python train.py --gain_aug_db=10 --depths=[3, 6, 3] --label_smoothing=0.1 --loss="cross_entropy" --optimizer="soap" --beta2=0.95 --learning_rate=0.004 --beta1=0.9 --epochs=65.9 --lr_schedule="step" --warmup_steps=260 --adamw_weight_decay_other_params=0.05
Rows from block 8 of a small sound classifier, named by matrix and row number. Rows with one number belong to one channel. Each number is 128 + 24 x the weight over its row's rms, rounded and kept within 0 to 255. All counts start at 0.
After each channel's rows are labels from the 100 clips, of 14976, where the channel reaches its highest value: "strongest on" is what is common among them. Only what is clearly more common there than usual is listed. The data: short read English sentences (LibriTTS-R). In brackets: how many of the 100.
# convs0: first width-9 conv (model.blocks.8.convs.0.weight, 160x160x9, each kernel summed), inputs 80-159
# convs1: second width-9 conv (model.blocks.8.convs.1.weight, 160x160x9, transposed, each kernel summed), outputs 80-159

convs0.119 [128  90  96 132 115 157 131 118 125 140 143 135 115 215 152 135 154 141 174 125 119 124 120 165 156  97 125 114 115 161 133 104 157 105 101 183  98 129 114 125 123 119 125 138 141 155 131 143 156 171 103 112 192 129 121 130 138 115 155 167 156 119 130 162 109 125 120 136 128 116 114  68 143 102 168 136 130 122  69 108]
convs1.119 [135 144 111 146 128 142 164  99 159 139  74 121 179 124 131 120 120 113 137 110 126 118 136 128 158 161 111 154 133 138 125 117 147 123 100 118 145 137 112 124 108 106 136 158 128 110 137 107 131  85 139 119 117 102 168 146  84 104 135 161 163 132 133 118 111 163 121  85  94 147 130 102  94 169 111 177 146 119 117 120]
strongest on: voice: female (97)

convs0.60 [112 129 135 131 103 120 129 128 137 136 127  82  91 123 107 114 124 137 114 111 119 105 131 125 163 148 134 111  81 115 103 158 122 131 151 138 198 120 142 165 149 120 109 136 123 130 152 133 109 155 142  82 147 112 166 109 112 162 132 155 109 156  83 148 167  76 129 168 143 188 131 162 158 159 117 118 161 120 156 160]
convs1.60 [157 147 136 141 146 162 157 162 186  75 125 147 114 171 149 145 128 115 157 130 116 136 136 114 168 149 139 114 133 105 139 111 138 161 134 149 146 109 110 141 108 125 144 125 107 121  96 174  92 135 149 129 173 151 140 125 166 120 131 163 146 138 154 161  90 160  67 136 152 169 132 142 150 109 114 127 141 131 174 149]
strongest on: voice: female (99)

convs0.34 [170  70 103 137 123 129 137 137 148 113  81 128 116 130 128 124 160 129 103 109  92 105 139 122 132 141 117 124  99  87 108 114 171 153  91  99 155 160 131 120 132 107 102 134 129 138 179  92 145 128 115 168 173 123 142 102 117 100 107  99 115 127 139 145 147 133 155 110 117 115 124  84 129 113  71 115  89  99 143 105]
convs1.34 [121 164 148 112 110  96 137 169  94 116 191  83 138 155 128 184 120 123 173 149 125 161 121 142 110 139 162 119 144 178 129 153 167 143 130 164 107 117 117 142 142 130 131 139 104 152  69 122 141 128 133  87 113 160 111 132 149 128 167 150 142 134 147 137 128 125 168  94 126 129 139 127 166 136 181 148 149 152 104 137]
strongest on: voice: male (99)

convs0.19 [133 178 123 169 109 140 123 138 135 117 114 142  75 180 132 137 136 135 164 152 125 120 107 125 139 171 143 112 134 139  98 124 155  97  81 159  83 132 146 126 157 129 114 111 126 148 157 111 146 115 113 135 118 102 127 139 141 126 139 152  82 103 125 103 151 127 124 132 151 152 128  54 141 109 145  91 143 133 104  94]
convs1.19 [120 119 126 125 135 173  95 111 144  90 134  80 169 137 113 115 146 102  88 129 105 125 105 110 184 142 131 118 166 163 115 102 160 153 117 122 139 149 120 143  85 130 124 143 142 135 108 136 112 175 140 148 149 149 112 160 109  67 108 127 136 155 130 142 103 137 113 135 132 131 140 143 118 125 105 185 165 120 120 137]
strongest on: voice: female (100)

convs0.42 [151  96 124 120 132 148  98 136 138 106 148  77 124 163 136 151 107 139  99 150  84 162 102 195 172 134 157 108 151  82 102 107 133 126 140 170 105 127 161 127 156 147 136  91 113 110 123 103 154 151 121 112 151 116 108 136 103 132 127 129 151 149 109 118 130  96 147 112 146 135 131 121 143 126 119  77 174 161 122 154]
convs1.42 [122 127 140 100 127 148 158 110 116 120 111  96 137 119 114 108 133 123 130 128  87 151  97 100 110 130 139 148 117  70 101 157 123 154 126 143 137 109 147 131  99 136 131 100 151 162  95 116 123 140 160  99  93 153 111 129 170 165 111 167 120 166 107 125 126 130 134 154 125 119 130 138 112 113 112 179 134 134 150 150]
strongest on: voice: female (100)

convs0.153 [129 162 129 153 131 103 143 118 109 143 122 130 107 140 161 127 138  98 110 139  53 137  94 144 131 122 112 133 140 161 150 103  78  98 104 151 154 148 152 106 129 163 149 104 158 141 117 113 132 147 116 101 120  89 151 101 149 150 112 102 158  97  99 118  92 110 113  96 117 113 157 130 124 148 104 171 129 156 111 139]
convs1.153 [156 131 117 124 110 151 146 160 134 156 148 128 185 138 125 104 133  87 178 133 139 121 152 140 138 129 119 127 136  71 127 106 155 132 119 148  95  90 111 125 133 139 177 152 126 171 110 131 159 135 133 130 150 136  99 208 154 135 132 132  78 121 151 134 139 155 182 141 150 115 131 113  72 124 164 103 102 105 141 135]
strongest on: voice: female (100)

convs0.132 [146 127 169 169 144 110 123 129 104 145 182 134 124 115 123 130 123 100 131 116 159 121 131 103 139 111 100 132  83 103 100  85 137 117 157 140 151 107 136 145  90 122 116 169 105 115 142 129 127 144 126 112 109 114 115 134 129 162 146 145 164  96 150 146 147 144 144  88 105 154 186 176 141 131 160 141 130 105 141 132]
convs1.132 [108 146 123  68 129 132  99 173 128 102  90  77 118 131 114 110 116 170 118 131 123 122 136 126  86 130 132 126 128  93 152 157  96 157 112 119 141 127 118 100 137 114  97 124 112 107 157 126 138 142 104  99 143 132 114 134 151 130 107 109  83  95 113 100 163 119 134 144 143 126 132 113 168 110 115 116 123 180 159 115]
strongest on: voice: male (98)

convs0.48 [140 146 143 111 163 146 101 176 151 113  91 110 193 132  92  97 131 118  92 146  75 155 117 138 156 106 150 132 157 130 131 115 124 108 148 116 154 133 108 130 118 135 138 152  98 178  83 139 114 162 151 167 138 169 110 173 144 120 100 126 159 140 120 122 159 100 163 148 133 139 156 152 113 113 143 138 133 119 104 158]
convs1.48 [ 80 173 122 137  95 142 158 128  97 112 137 128  97  59 148 178  83 133 108 101 145 135 120 121 117 123  88 135 133 168 155  78 145 106 121 158 131 135 155  88 142 127 113 120 115 104 193 104 142 124  96 136  96 116 151 132 114 118 143 136 130 116 114 138 138 130 101 128 146  97 131 181 129  82 107 152  93 109 150 111]
strongest on: voice: female (100)

convs0.101 [124 168 152 117 149 118 103 126 120 139 144 182 105 107 117 130 127 187  97 124 117 164 166 169 126 169 132 151 121 128 147 128 136 150 108 116 124 161 144 119 141 141 126 119 158 128  88 166 145 121 116  93 111  99 133 164 177 161 128 152 134 131  94 128 151 107 114 122 193 125 165 146 138 136 110 113  85 155 136  93]
convs1.101 [173 153 127 128 129 112 144 111 129  70 111 119 145 116 113 146 161 128 148 113 130 157 108 203 127  99 133 143 107 110 126  96 135 121 131 137 139 167 137  85  99  97 140 130 146 150 120 108 178 123 155 119 135 158 139 121 106 127 130 120 119 124 142 121  68 141 123 185 131 136 136 143 117 125 136 108 146  95 131 182]
strongest on: voice: female (100)

convs0.115 [108 126 126 122 135 188 116  86 146 108 157 130 119 108 130 139  74 181 106 147 137 176 132 126 132 145 131 114 138 121 109 136 130 126 124 120 137 130 104 127 146 148 137  89 124 159 175 162 112 110 138 133 137 117 153 100 114 110 162 129 119 121 112 160 106 114 116 152 147 159 120 107  76 103 119 182  77 124 145 155]
convs1.115 [134 131 149  84 120  78 151 174 110 119 129 155 171 162 105 107 113  90 117 118 115 120  99 132 144 104 134 145 178 105 137 122 115 102 137 117 130 149 107 103 125 132 187 152 147 149 155 104 130 131 174 178 118 163 122 134 140  98 144 135 119 107 129 123 133  98 126 114 102  96 143 127 161 148 146 117 119 100 117  88]
strongest on: voice: male (91)

convs0.25 [109 150 143 143 120 131 158 115 117 133 136  84 105 154 134 110 117 140 159 163 135 115 139 130 129 127 130  98 149  73 144 110 126 131  91 140 120  91 122 152 132  82 154 130 152 176  92 133 115 115 112 129 156 147 118 170 170 146 104 135 146  71 117  98 131 137 128  90 111  98  42  68 103 141 123 148 109 102  82 131]
convs1.25 [128 119 113 128 145 134 145 162 153 110 126 155 104 128 128 139 126 142  91 105 140 139  98 182 113 143 122 122  92 193 129 146 115 124 147 150 159 126 120 138 152 179 125  88 147 123 131 140 164 171 102 145  89 139  89 157 137 150 158 109 150 155 137 140 145 155 136 144 135 135 162  64 120 157 118 175 176 123 109 122]
strongest on: voice: female (95)

convs0.120 [116 109 151 149 161 134 121  92 109 100 110 123 103 126 129 116 121 107 117 110 126  88 156 255 145 111 140 122 157 178 117  86 125 108 126 115 146 128 108  98 117 131 112 159 102 138 129 135 116 124 135 113 127  93 114 137 165 133 132 128 113  96  94  92 127 158 107 143 143 169 114 167 134 111 168 173 144 127 135 137]
convs1.120 [ 98 140 121 116 108 128 110 197 154 108 144 122 145 138 112 120 123 127 114 115 147  92 103  63 149  98 112 112 112  92 144 114 130 146 149 140 124 141 118 138 131  87 126 130 124 127 132 115 170 116 117 122 126 135  97 110 146 169 162 117 121 153 180 177 108 105 104 131 106  81 133 104 100 141 111 100  67 118 102 115]
strongest on: voice: female (98)

convs0.36 [168 110 151 119  89  97 145  95 171 122 134 157 128 132 130 159 144 162 132 137 101 125 124 125 146 149 129 139  69 103 145 123 139 104 107 135 109  84 122 131 111 161 103 124 139 116 169 135 125 124 133 122 119 125 108  88 109 155 171 174  98 116  63  86 173  69 155 146 139 156 143 152 137 131 148 115 135 116 121  78]
convs1.36 [161  83 100 116 143 116 128 133  89  85 109 111 172 157 110 138 123 152 123 137 142 195 138 138 136 126 153 172 115 151 129 115  67 152 114 162 135 124 136  89 128 122 132 140 149 152  49 128 111 120 136 164 111 121 129  82 100 160 151 119 129 131 136 142  99 112 132 137 138 149 115 118 152  92 121 119 119 132 112 112]
strongest on: voice: female (96); the word "and" (26)

convs0.55 [141 118 176 117 162 141 156 102 158 137 158 134 154 120 107  94 154 114 139 114 151 115 138  77 127  99 145 113 110 120 145 144 140 151 110 123 118  88 121 168  96 131 142 157 125  98 151 168 163 154 117 117 112 175 118 148 139 130 144 118 159 113  84 150 125 143 141 123  99  89 105 128  82 136 134 120 105 120 124 136]
convs1.55 [164 133 165 111  77 113 113 170 125  90 118 125 146 141 117 146 124 189 123 132 139 154 116 195 153 138 119 167 146 153 134 153 107 119 114 116 101 112 113 106 159 146 129 131 166 135 143 113 124  90 177 125 143 135 116 150 134 105 146  86 102 118 168 145 137  86 132 120 144 135  98 116 183 127 145 117 152 117 110 109]
strongest on: voice: male (98)

convs0.147 [138 118 102 123 135 125 130 168 146 175 141 127 199 114 130 149 119 129 151 103 113 213 143 125 174 123 115 147 135 146 116 135 135 132 172 118 152 128 120 165 130 157 145 180 142 110 150  77 123 139 146 132 162 107 139 134 126 139 120 136 110 156 156 143 159 184 147 131 116 146 147 142 128 130 109 129  96 145 156  95]
convs1.147 [126 145 142 110 108 150 129 113 118 139 141 118 112 149 110  72 154 124 135 132 123  95 175 112 130  86 146  94 120 164 124 107 137 116 112 157 124 105  93 106 136 115 112 107 150 124 112 138 136 124  95 143 127  93 114 115 147  39 149 115 146  84  94  88 111  74 148 122 118 105  99  68 113 129 116 125 135 134 158 144]
strongest on: voice: male (98)

convs0.92 [120 142 123 115  98 125 169 145 133  95 142 197  69 107 165 118 127 140 121 127 139  64  85 158 114 137 120 129 118 117 120 121 127 134 108 108 106 119 125 110 177 168  99 127 140 146 126 106 134 128 134 129 120 161 142 178 104 153 173 105 130 108 153 192 127 130 129 121 102 126 108 166 123 108 140 110 129 125 159 143]
convs1.92 [141  60 139 113 125  93 122 123 153 143  93 120 165 108 163 114 153 161 172 162 119 160 126 136 152 131 107 136 108  98 136 117  93 107 112 133 171 113 134 143 105 111 138 131 112 128 121 100 145  78 145 140 148 119 115 133 120 138  70 155 140 114  73  81 131 100 112 125 143 128 152 200 158 158 153 107 126 136 138 131]
strongest on: voice: male (77)

convs0.150 [132 145 130 124 117 120  89 127 146 110 111 143 156 155 126 120 129 139 124 113 127 120 100 117 122 137 119 119 113 198 114 127 120 115 138 156 135 133 135 115 131 114 146 125  73 192 113 124 110 164 134 138 142 113 134 165 131 141 103 129 124 137 145 144 141 153 117 136 147 123 119  82 121 111 143 129 105 122 123 146]
convs1.150 [100 112 135 134 114 160 146  91  87 132 127 118 118 102 124 132 144 105 112  99 148 143 111 137  88 118  83 131 133  91 126 123 146 137 119 109 133 149 110 115 148 137  91 141 142 113 106  97 154 181 122 127 117 107 163 106 132 161 135 171 165 170 142 147 124 109 146  96 166 108 182 127 141 156 115 143 103 115 127 125]
strongest on: voice: female (100)

convs0.110 [138 141 141 147 122 138 147 110 151 159 138 120 167 174 115 114 118 129 166 151 171 134 119 152  86 131 124 156 116 140 130 143 113 115 155 134 191 123 176 122 129 187 103 154 157 149 118 133 144 130 138 111  95 103 111 136 133 140  74 116 164  93 148 143 136 108 103 132 147 114 173 165  96 147 109 156 150 119 135 171]
convs1.110 [122  99 139 146 118 115 110 157 109 107 169 117 134  69 138 146 110 135  85 127 131  69 126 113  67  83  99 133 136 146 120 117 130 148 120 120 106 128 121 136 160 113 126 132 134  98 116 131 121 122  66 133 142 136 126 124 121 130 148 153 124 127 179 127 147 150 145 134 119 103 115  98 166 102 130  94 141 115 144 117]
strongest on: voice: female (100)

convs0.158 [158 121 133 143 115 149 146 139 128 139 105 139  81 193 146 136 102 108 104 124  78 100 124 106 101 155  99 102 117 111 119 139  90 126 103 120  92 117 128 113 133 150 156 103 155 125 100 163 143 113 146 133 163 102 109  80 131 138 107 103 152 149  90 124 113  83 114 139  98 115 103 126 100 182  70 116 138 154 134 107]
convs1.158 [105 128 159 148 117 118 159 141 125 143 146 125 165  94 139 108 140  84 190 159 123 154 178 128 151 129  85 137 112 109 154 133 119 122 122 182 125 175 130 134 136 138 143 142 104 150 195 148 180  74  92 122 114 121 106 158 117 128 133 115 122 143 154 139 124 153 187 128 138 133 167 124  85 100 147  83 108 137 148 149]
strongest on: voice: female (100)

convs0.18 [116 155 106 107 139 144 101 120 145 136 131 145 185 147 154 100 132 141 170 126 134 139 113 186  77  97 137 164 143 145 117 114 129 142 130  90 139 137 175 141 132 137 143 105 151 134 113  88 120 140 107  94 136  97 161 163 128 109 123 180 125 133 147 115 141 129 114 136 133 134 169 126 146 106 137 144 133  89 133 169]
convs1.18 [140 146 122 109 157  78 136 158 112 116 173 154  96  93  97 139 138 134  73 124 130  97  99 106 165 136 125 141 153  79 126 113 120 141 135  95 132 138 122 134 113  82 110 157 115 142 118 127 115 120 107 121 134 155 104  69 111 105 136 103 123 131 144 160 136 125 104 147 117 121  78 141 134 116 109  96 110 130 130 118]
strongest on: voice: female (99)

convs0.51 [156 165 137 128 138 142 120 123 134 126 101 137  99 118 154 165 124 133 169 155 117 209  96  91 112 173 113 160 130 123 151 136 151 132 125 156 129 159 120 114 156 106  97 123 108 136  95 145 168 116 162 145 136 156 107 125 149 139 144 171 126  48 141 126 132  94 118 108  74 122 141 159 134 114 150 126 157 163  98 123]
convs1.51 [ 85 151 131 115 127 141 152  91 103 154 132 155 142 114 148 110 173  78 127 118 140 123  96 123 137 125 147  82 133 172 117 120 127 122 147 156 128 111 107 150  98 178 196 120 147 106 170 126 107 145 104 122 139 125 145 149 115 133 116 146 129 182 112 124 123 148 110 120 162 109 160 131 141 117  65 126 159 127 136 145]
strongest on: voice: female (99)

convs0.0 [139 112 100 150  89 129  97 147  91 123 162 110  94 165 134 140 133 106  74 120 127 101 150  74  97 112 141 116 131  93 107 135  96 137 110 150 133  96 127 106 178 104 122 135 140 151 147 125 126 146 118 136 122  89  96 118 115 145 135 123 159 161 127  65 135 147  79  89 165 121 157  76 134 100 134 113 108 115  92 101]
convs1.0 [125 128 153 123 151 112 136  92  93 107 120 137 178 129 135 128 117 120 164  89 112 149 116 129 161 146 103 126 138 186 118 158 107 120 122 106  96 121 133 121 105 163 144 120 160 180 117 106 154 122 110 108 152 133 109 160 159 156 133 102 140 159 133 172 108 124 172 150 100 126 115  96  96 133 181 104 102 132 111 142]
strongest on: voice: male (100)

convs0.75 [123 118 117 126 133 144 153 133 144 105 124 110 141 146 116 142 116 122 147 119 144  79 125 117 145 114 129 117 116 131 150 110 152  93 129 120 135 121  73 127 116 140 132 129 101 161 138 153 124 149 128 128 172 103 126 176 188 139 110 113 128  98 148 138 115 119 127 140 147 144 150  10 139 144 153 191 102  88 121 126]
convs1.75 [ 97 104 125 142 106  99 157 129 105 159 147 150 113 101 140 135 159 125 111 122 115 120 118 117 115 138  86 136  86 181 124 105 161 128 141 101 120 101 119 122 137  95 126 161 113 138 126 144 107 180 113 116 120 100 129  89 119  84 143 172 146 176 135 128 110 117 120 121 138 127 169  45  96 107 106 141 123 104 105 162]
strongest on: voice: female (100)

convs0.15 [134 112 179 105 112 132 145 165 137 126 132 130 217 103 134 147 127 167 138 116 145  99 132 156 155 125 137 129 115 136 130 165 121 133 135  90 129 174 151 177 118 150 155 102 147 117 133 123 131  89 125 114 146 140 120 135 166 121 112  75 126 140 162 157 161 160 142 143 123 114 106 131 136 128 115  91 123 177 143 118]
convs1.15 [131 130 114 131 121 112 119 108 129 167  67 127  69 143  94  89 103  65 128 124 142 152 125 137 177 165 110 179 109 139 111 105 151 118 142 198 120 118 127  69 109 127 117 134 122 119  93 104 145 131 124 121 136 118 127 141  66 154 120 136 116 125 100 129  80  68 106 138 126 119 140 137  96 132 140 129 117 135 155 100]
strongest on: voice: male (98)

convs0.7 [129 139 131 173 118 127 126 109 124 129 134 117 108  37 129 130 118 104 134 118 127 102 103  49 175 143 102 108  99 173 143 145 138 128 108 116 121 155  80 133 138 137 150 105 133 143 141 115 154 150 140 139 148 143 158 155 154 136  97 119  96 115 114 118 130 127 111  94 106 136 108  66 106  84 134 122 132  87 118 119]
convs1.7 [135 149 128 102 120 115 121  96 100 122 100  99 141 147  92 105 124 113 123 117 140 135  99 119 124 119 127 128 103 144 103 124 160 153 141 114 133 187 115 106 112 121  94 125 118 131 125 141 101 165 143 155 127 112 147 143 135 142  90 140 152  67 143 133 116 142  87 134 123 140 174 119 104 112 127 205  79 128  96 122]
strongest on: voice: female (100)

convs0.31 [132 111 118 129 124 103 144 151 156 107  97  97 118 128 136 156  97 112 110 139 164 124  40 166 134  72 108 172 136 142 119 128 140 147 158 150 159 127 141 126 102 137 115 129 133 116 123 123 108 114  85 139 137 120 144  82 127 127 181 129 121 134 119  99 109 149 149 163 109 144 146 121 116 125 137 150 170 134 153 151]
convs1.31 [124 113  88 134 130 136 107 149 141 132 138 111 165 167 144 147 122 132 139 128 135 154 183 162 119 128 143 150  65 156 116 155 144 149 117 139  79 109 161 116  70  94  86 141 123 156  80 138  79 122 145 116 120 116 134 136 132 131  97 117 117 143 121 138 127 165 143 120 121  85 115 113 139 115 144 139  64 124 159 141]
strongest on: voice: male (89)

convs0.144 [152 116 129 169 115 134 113 110 123 133 130  90  81 121  83 123 110 113 171 124 117 123 110 101 144 111 129  67 111 151 159 130 125 138 132 156 124 132 105 122 155 124 163  92 150 154 118 111 133 195 126 107 195 118  79 137 144 135 123 123 117 125 139 146 127 108 139  99 151 120 151  91 110  88 155 129 142 139 115 122]
convs1.144 [104 104 162  68 160 128 142 122 113 142 122 161 178 155 129 148 103 112 134 101  82 130 110 100 133 183  87  99  84 140 132 135 164 149 111 133  91 112 109  88 114 150 169 124 122  90 155 134 146  88 129 151 125 126 127 151 142 143 112 173 194 139 113  91 147 134 148 159 138 150 160 147 120 123 127 138 113 125 133 147]
strongest on: voice: female (100)

convs0.16 [131 121 124 134 111 132 171 162 136 142 175 122 166 156 134 151  86 111 155 105 104 167 140 171 123 112 117 148 121 138 143 140 123 137 195 110 110 131 121 124 135 126 116 155 152 115 146  88 146 141 142 107 115 139 107 135 111 149  93  95 171 159 123 123 103 148 122 145 153 110 123 137 107 131 121 129 146 149 125 155]
convs1.16 [135 125 151 143  71 102 123 108 126 180  88 118 159 109 128  96 128 141 125 105 127  93 184  68  96 117 120 137 139 115  92 164 122 109  91 170 140 124 118 140 115 145 135 134 123 133 112 102 121 139  99 139 133 106 153 158 173 104 172 132  88  90 112 107 114  50 157  92 116 119 104 145 133 160 127 116 132 113 108 113]
strongest on: voice: male (98)

convs0.81 [141  79 129 116 124 147  91 100 123 103 101  99  99  84 121  88 109 113 118 153 142 140 151  92 118 135 123 153 150 109 147 148 173 100 106 123 155 137  91 149 157 157 128 120  98 120 149 126 115 162 160 167 124 148  95  99 137 150 122  82 111 115 124 103 136 101 176  96 121 189 120  50  94 130 106 110 132 134  92 114]
convs1.81 [119 154 179  95 130 111 121 176 110 111 136 111 166 141 135 174  94 182 148 127 151 146 123 129 129 138 140 117  89 131 114 120 106 113 143 133  99 141  99 158 104 147 153 139 142  95 105 117 161 166 107 166 147  94 143 147 126 149 145 129 164 121 168  93 134 126 120 159 101 108  87 109 159 118 131 158 146 135 146 147]
strongest on: voice: female (100)

convs0.107 [143 136 135 115 130 142 150 135 125 146 134 114  87 108 112 104 157 123 160 117  93 149 115 114 133 118 135 132 127  88 139 164 129 147 116  58 138 180 157 115  84 115 103 106 121 118 160 142 122 125 182 180 144 164 163 147 134 133  96 113  75 106 132 123 154 112 126  97  87 154 138 144 108 115 148  90 137 121 111 135]
convs1.107 [101 130 142 123 150 155 138 174 147  98 135 168 179 119 125 160 140 141 119 127 154 134  78 153 115 107 148 148 120 135 123 125 136 113 101 126 124 156 162 166 173 144 147 140 141 132 135 153 124 137 102 124 103 159 132 126 125 154 157 134 156 129 158 157  93 117 141 135 174 112 145 129 177 119  75 133 171 134 131 138]
strongest on: voice: male (100)

convs0.154 [137  90 141  79 113 159 153 128 118 118 192 104 117  68 137 151 133 124 121 119 132 123 128 110 150 131 169 127 151 103 145 126 176 163 124 118  93  82 123 112 131 129 126 113 141 120 147  98 130 101 158 112  99 152 127 136 120 106 123  89  93 114 110 147 121 131 138 145 142 144 122  69  81 122 148 121 134 100 105 125]
convs1.154 [139 149 112 140 157 131 113 133 115 150  88 158 165 126 143 146 137 161  68 111 152 117  85 143 139 130 152 108 145  94 166 112 138 109  96 172 148 131 119 173 147  97  94 147 131 135  91 149  98 124 139 161 124 133 129 117 134 171 129 162 101  94 202 141  87 155 126 106 147 111  95 144 181 117 119 139 154 145 133 127]
strongest on: voice: male (100)

convs0.27 [158 160 127 122 110 134 133 119 140 120  98 145 116 189 137 151 135 141 179 152  97 120 110  97 111 132 139 157 129 162 119 131 139  97 101 180  86 107 105 141 129 120  97 153 156 112 121 150 140 129 105  93 111 103 118 116 122 144 136 144 190 134 126 121  91 100 126 137 104 109 164  99 117 136 149 146 125 140 103 144]
convs1.27 [108 142 140 161 108 137 127 145 110 120 118 134 177 178  97 125 124 117 154 107 149 120 128 151 134 145 117 105 113 169 124  84 150 147 103 164 134 120 107 125 122 140 200 171 146 162 100 135 123 123 133 130 109 121 116 192 110 139 128 133  60 142 134 135 126 120 144  78 176 141 108 135 123 149 148 128 167 103 127 126]
strongest on: voice: female (100)

convs0.63 [112 102 145  84 169 109 113 110 120 101 150 137 119 113 137 115 162 176 106 116 147 136 151 127  99 126 108 136 123 114 123 131 111 144 172 111  89 142 161 154 100 137 143 138 125 139 164  91 153 150 151 111 120 170 115 143 172 144 142 130 128 178 141 106 155  68 166  76 125 123 139 133 176 101 154 113 112 107 115  93]
convs1.63 [125 166 153 134 100 116 106 172 111 105  93 161 131 146 162 203  78 120 140 142 132 105 116  77 155 119 134 152 122 112 138 149 109 126 117 124 135  74 157  99 169 104 130 110 143 122 144 208  75  99 143 121 123  94 132 104 126 141  90 127 110 129 118 116 170 168 143 134  95 128 117 111 114 125 111 109 112 143  99 177]
strongest on: voice: male (100)

convs0.17 [100  81 146  96 115 140  82 133 120 112 106 100 146  92  75 135 134 103  89 155 112 129 119 117 136 148  85 107 129  88 132 135 131 129 124 140  92  87 121 142 105 166 166 118 183 163 109 110 176 134 117 130 121 137  99 130 134 139 118 139  75 109 103 141 128 141 135 104 116 106 130 155 102  92 137 154 167 139 125 142]
convs1.17 [133 152 132  99 128 153 124 118 145 141 112 140 123 102 138 120 119 117 103  77 121 157 113 167  98 145 151 117 118 192 114 128 114 105 144 133 116 160 121 155 168 184  81 134 112  86  93 117 105 137 119 159 133 131 142 167 104 104 122 123 164 100 130 117 118 104 119 156  92 137 123 134 145 108 121 117  91  93  93  94]
strongest on: voice: female (100)

convs0.28 [128 114 128 110 146  89 120 141 138 119 190 131 102 115 163 134 101 142 137 138 120 126 143 120 117 100 106 153 165  87 173 173  82 116 151 145 136  49 128 127 154 163 117 145 127 120 141  94 137 143 107 142 111 127 127 104  69 157 121 124 145 134 193 126  84 121 127 156 104 115  92  85 100 141 196 144  86 114 124 150]
convs1.28 [132 124 126 165 118 138 146 123 130 142 122 117 172 137 122 130 117 153 150 124 124 172  95 101 136 144 133 132 135 158 148  98  56  88 147 135  91 133 103  82 149 115 118 120 140 122 109 195 123  86 163 137 101 151 132 125 135 156 133  95 135 150 120 111 163 149 145  96 166 141 145 144 152  72 116 124 138 132  93 132]
strongest on: voice: male (99)

convs0.97 [135 136 143 122 129 129 135 131 140 140 133 129  90 149 105 137  82  63 162 129 122 157 118 152 175  58 131 101 139  91  88 137 150 144 136 134 122 119 138 132 101 145 129 129 121 145 130 162 137  94 111 134 131 129 126 131 129 172 121 138 182 138  93 148 128 114 130 117 115 115 119 123 123 152 108 122 133 173 114 160]
convs1.97 [110 124 131 115 134  70 106 129 154 162 126 129 163 114 148  96 146 145 121  99 166 157 197 111 138 156 111 130 138 139 127 132 139 140 139 169 124 117 147 140 116 120 145 153 132 162 135 160 127 131 161 121 119 105 120 149 105 118 162  93 102  95 121 119  77 131 158 129 148 123 102 174 106  83 146 152 102 111 131 137]
strongest on: voice: female (92)

convs0.70 [111 126 141 117 126 128 116 162 170 124 102 133 123 104 123 125 124 153 154 127 140 106 166 116 153 145 159  85 121 143 154 153 125 166  93  90  57 138 159 147  97  81 125 142 117 140 167  90  99  92 182 158 144 158 155 125 150 168 138 152  99 117 139 157 118  62 155 143 133 121 156 160 154 115 163 105  80 107 105 147]
convs1.70 [123 117 138 117 154 116 129 162 118 148 176 161 137 148 167 138 155 108  98 147 159 127  87 138 152 126 137 142 138 124 129 100 122 113 163 189 187 109 140 101 122 119 150 104 161 146 119 156 119 106 110 131 142 134 128  97 150 112 141 138 120  96 119 147 182 180 132 134 140 150 122 154 145 163  67 132 184 187 128 171]
strongest on: voice: male (99)

convs0.96 [129 154 141 106 148 125 147  97 103 125  69 123 132  73 100 136 122 121 122 159 151 127 137  97 127 176 143 108 129 111 140 118 125 110 156 153 142 112 150 135 120 152 103 144 171  89 147  82 145 130 126 103 133  99 147 107 149 136 151 148 122 169 167 132 127  64  80 164 134 105  80 147 136 129 109 128 131 106 119 114]
convs1.96 [121 132 167 144 118 105 129 118 108 153 135 150 155 162 162 125 132 132 147 127 167 146 151 171 124 119 157 120 178 173 146 158 147 103 139 130  95  99 156 128 142  80 133 129 126 170 113 151 110 123 150 142 138 157 173 166 149 147 129 157 171 155  76 146  99 127 163 128 155 121 182 117  84 149 160  90 112 111 149 162]
strongest on: voice: male (98)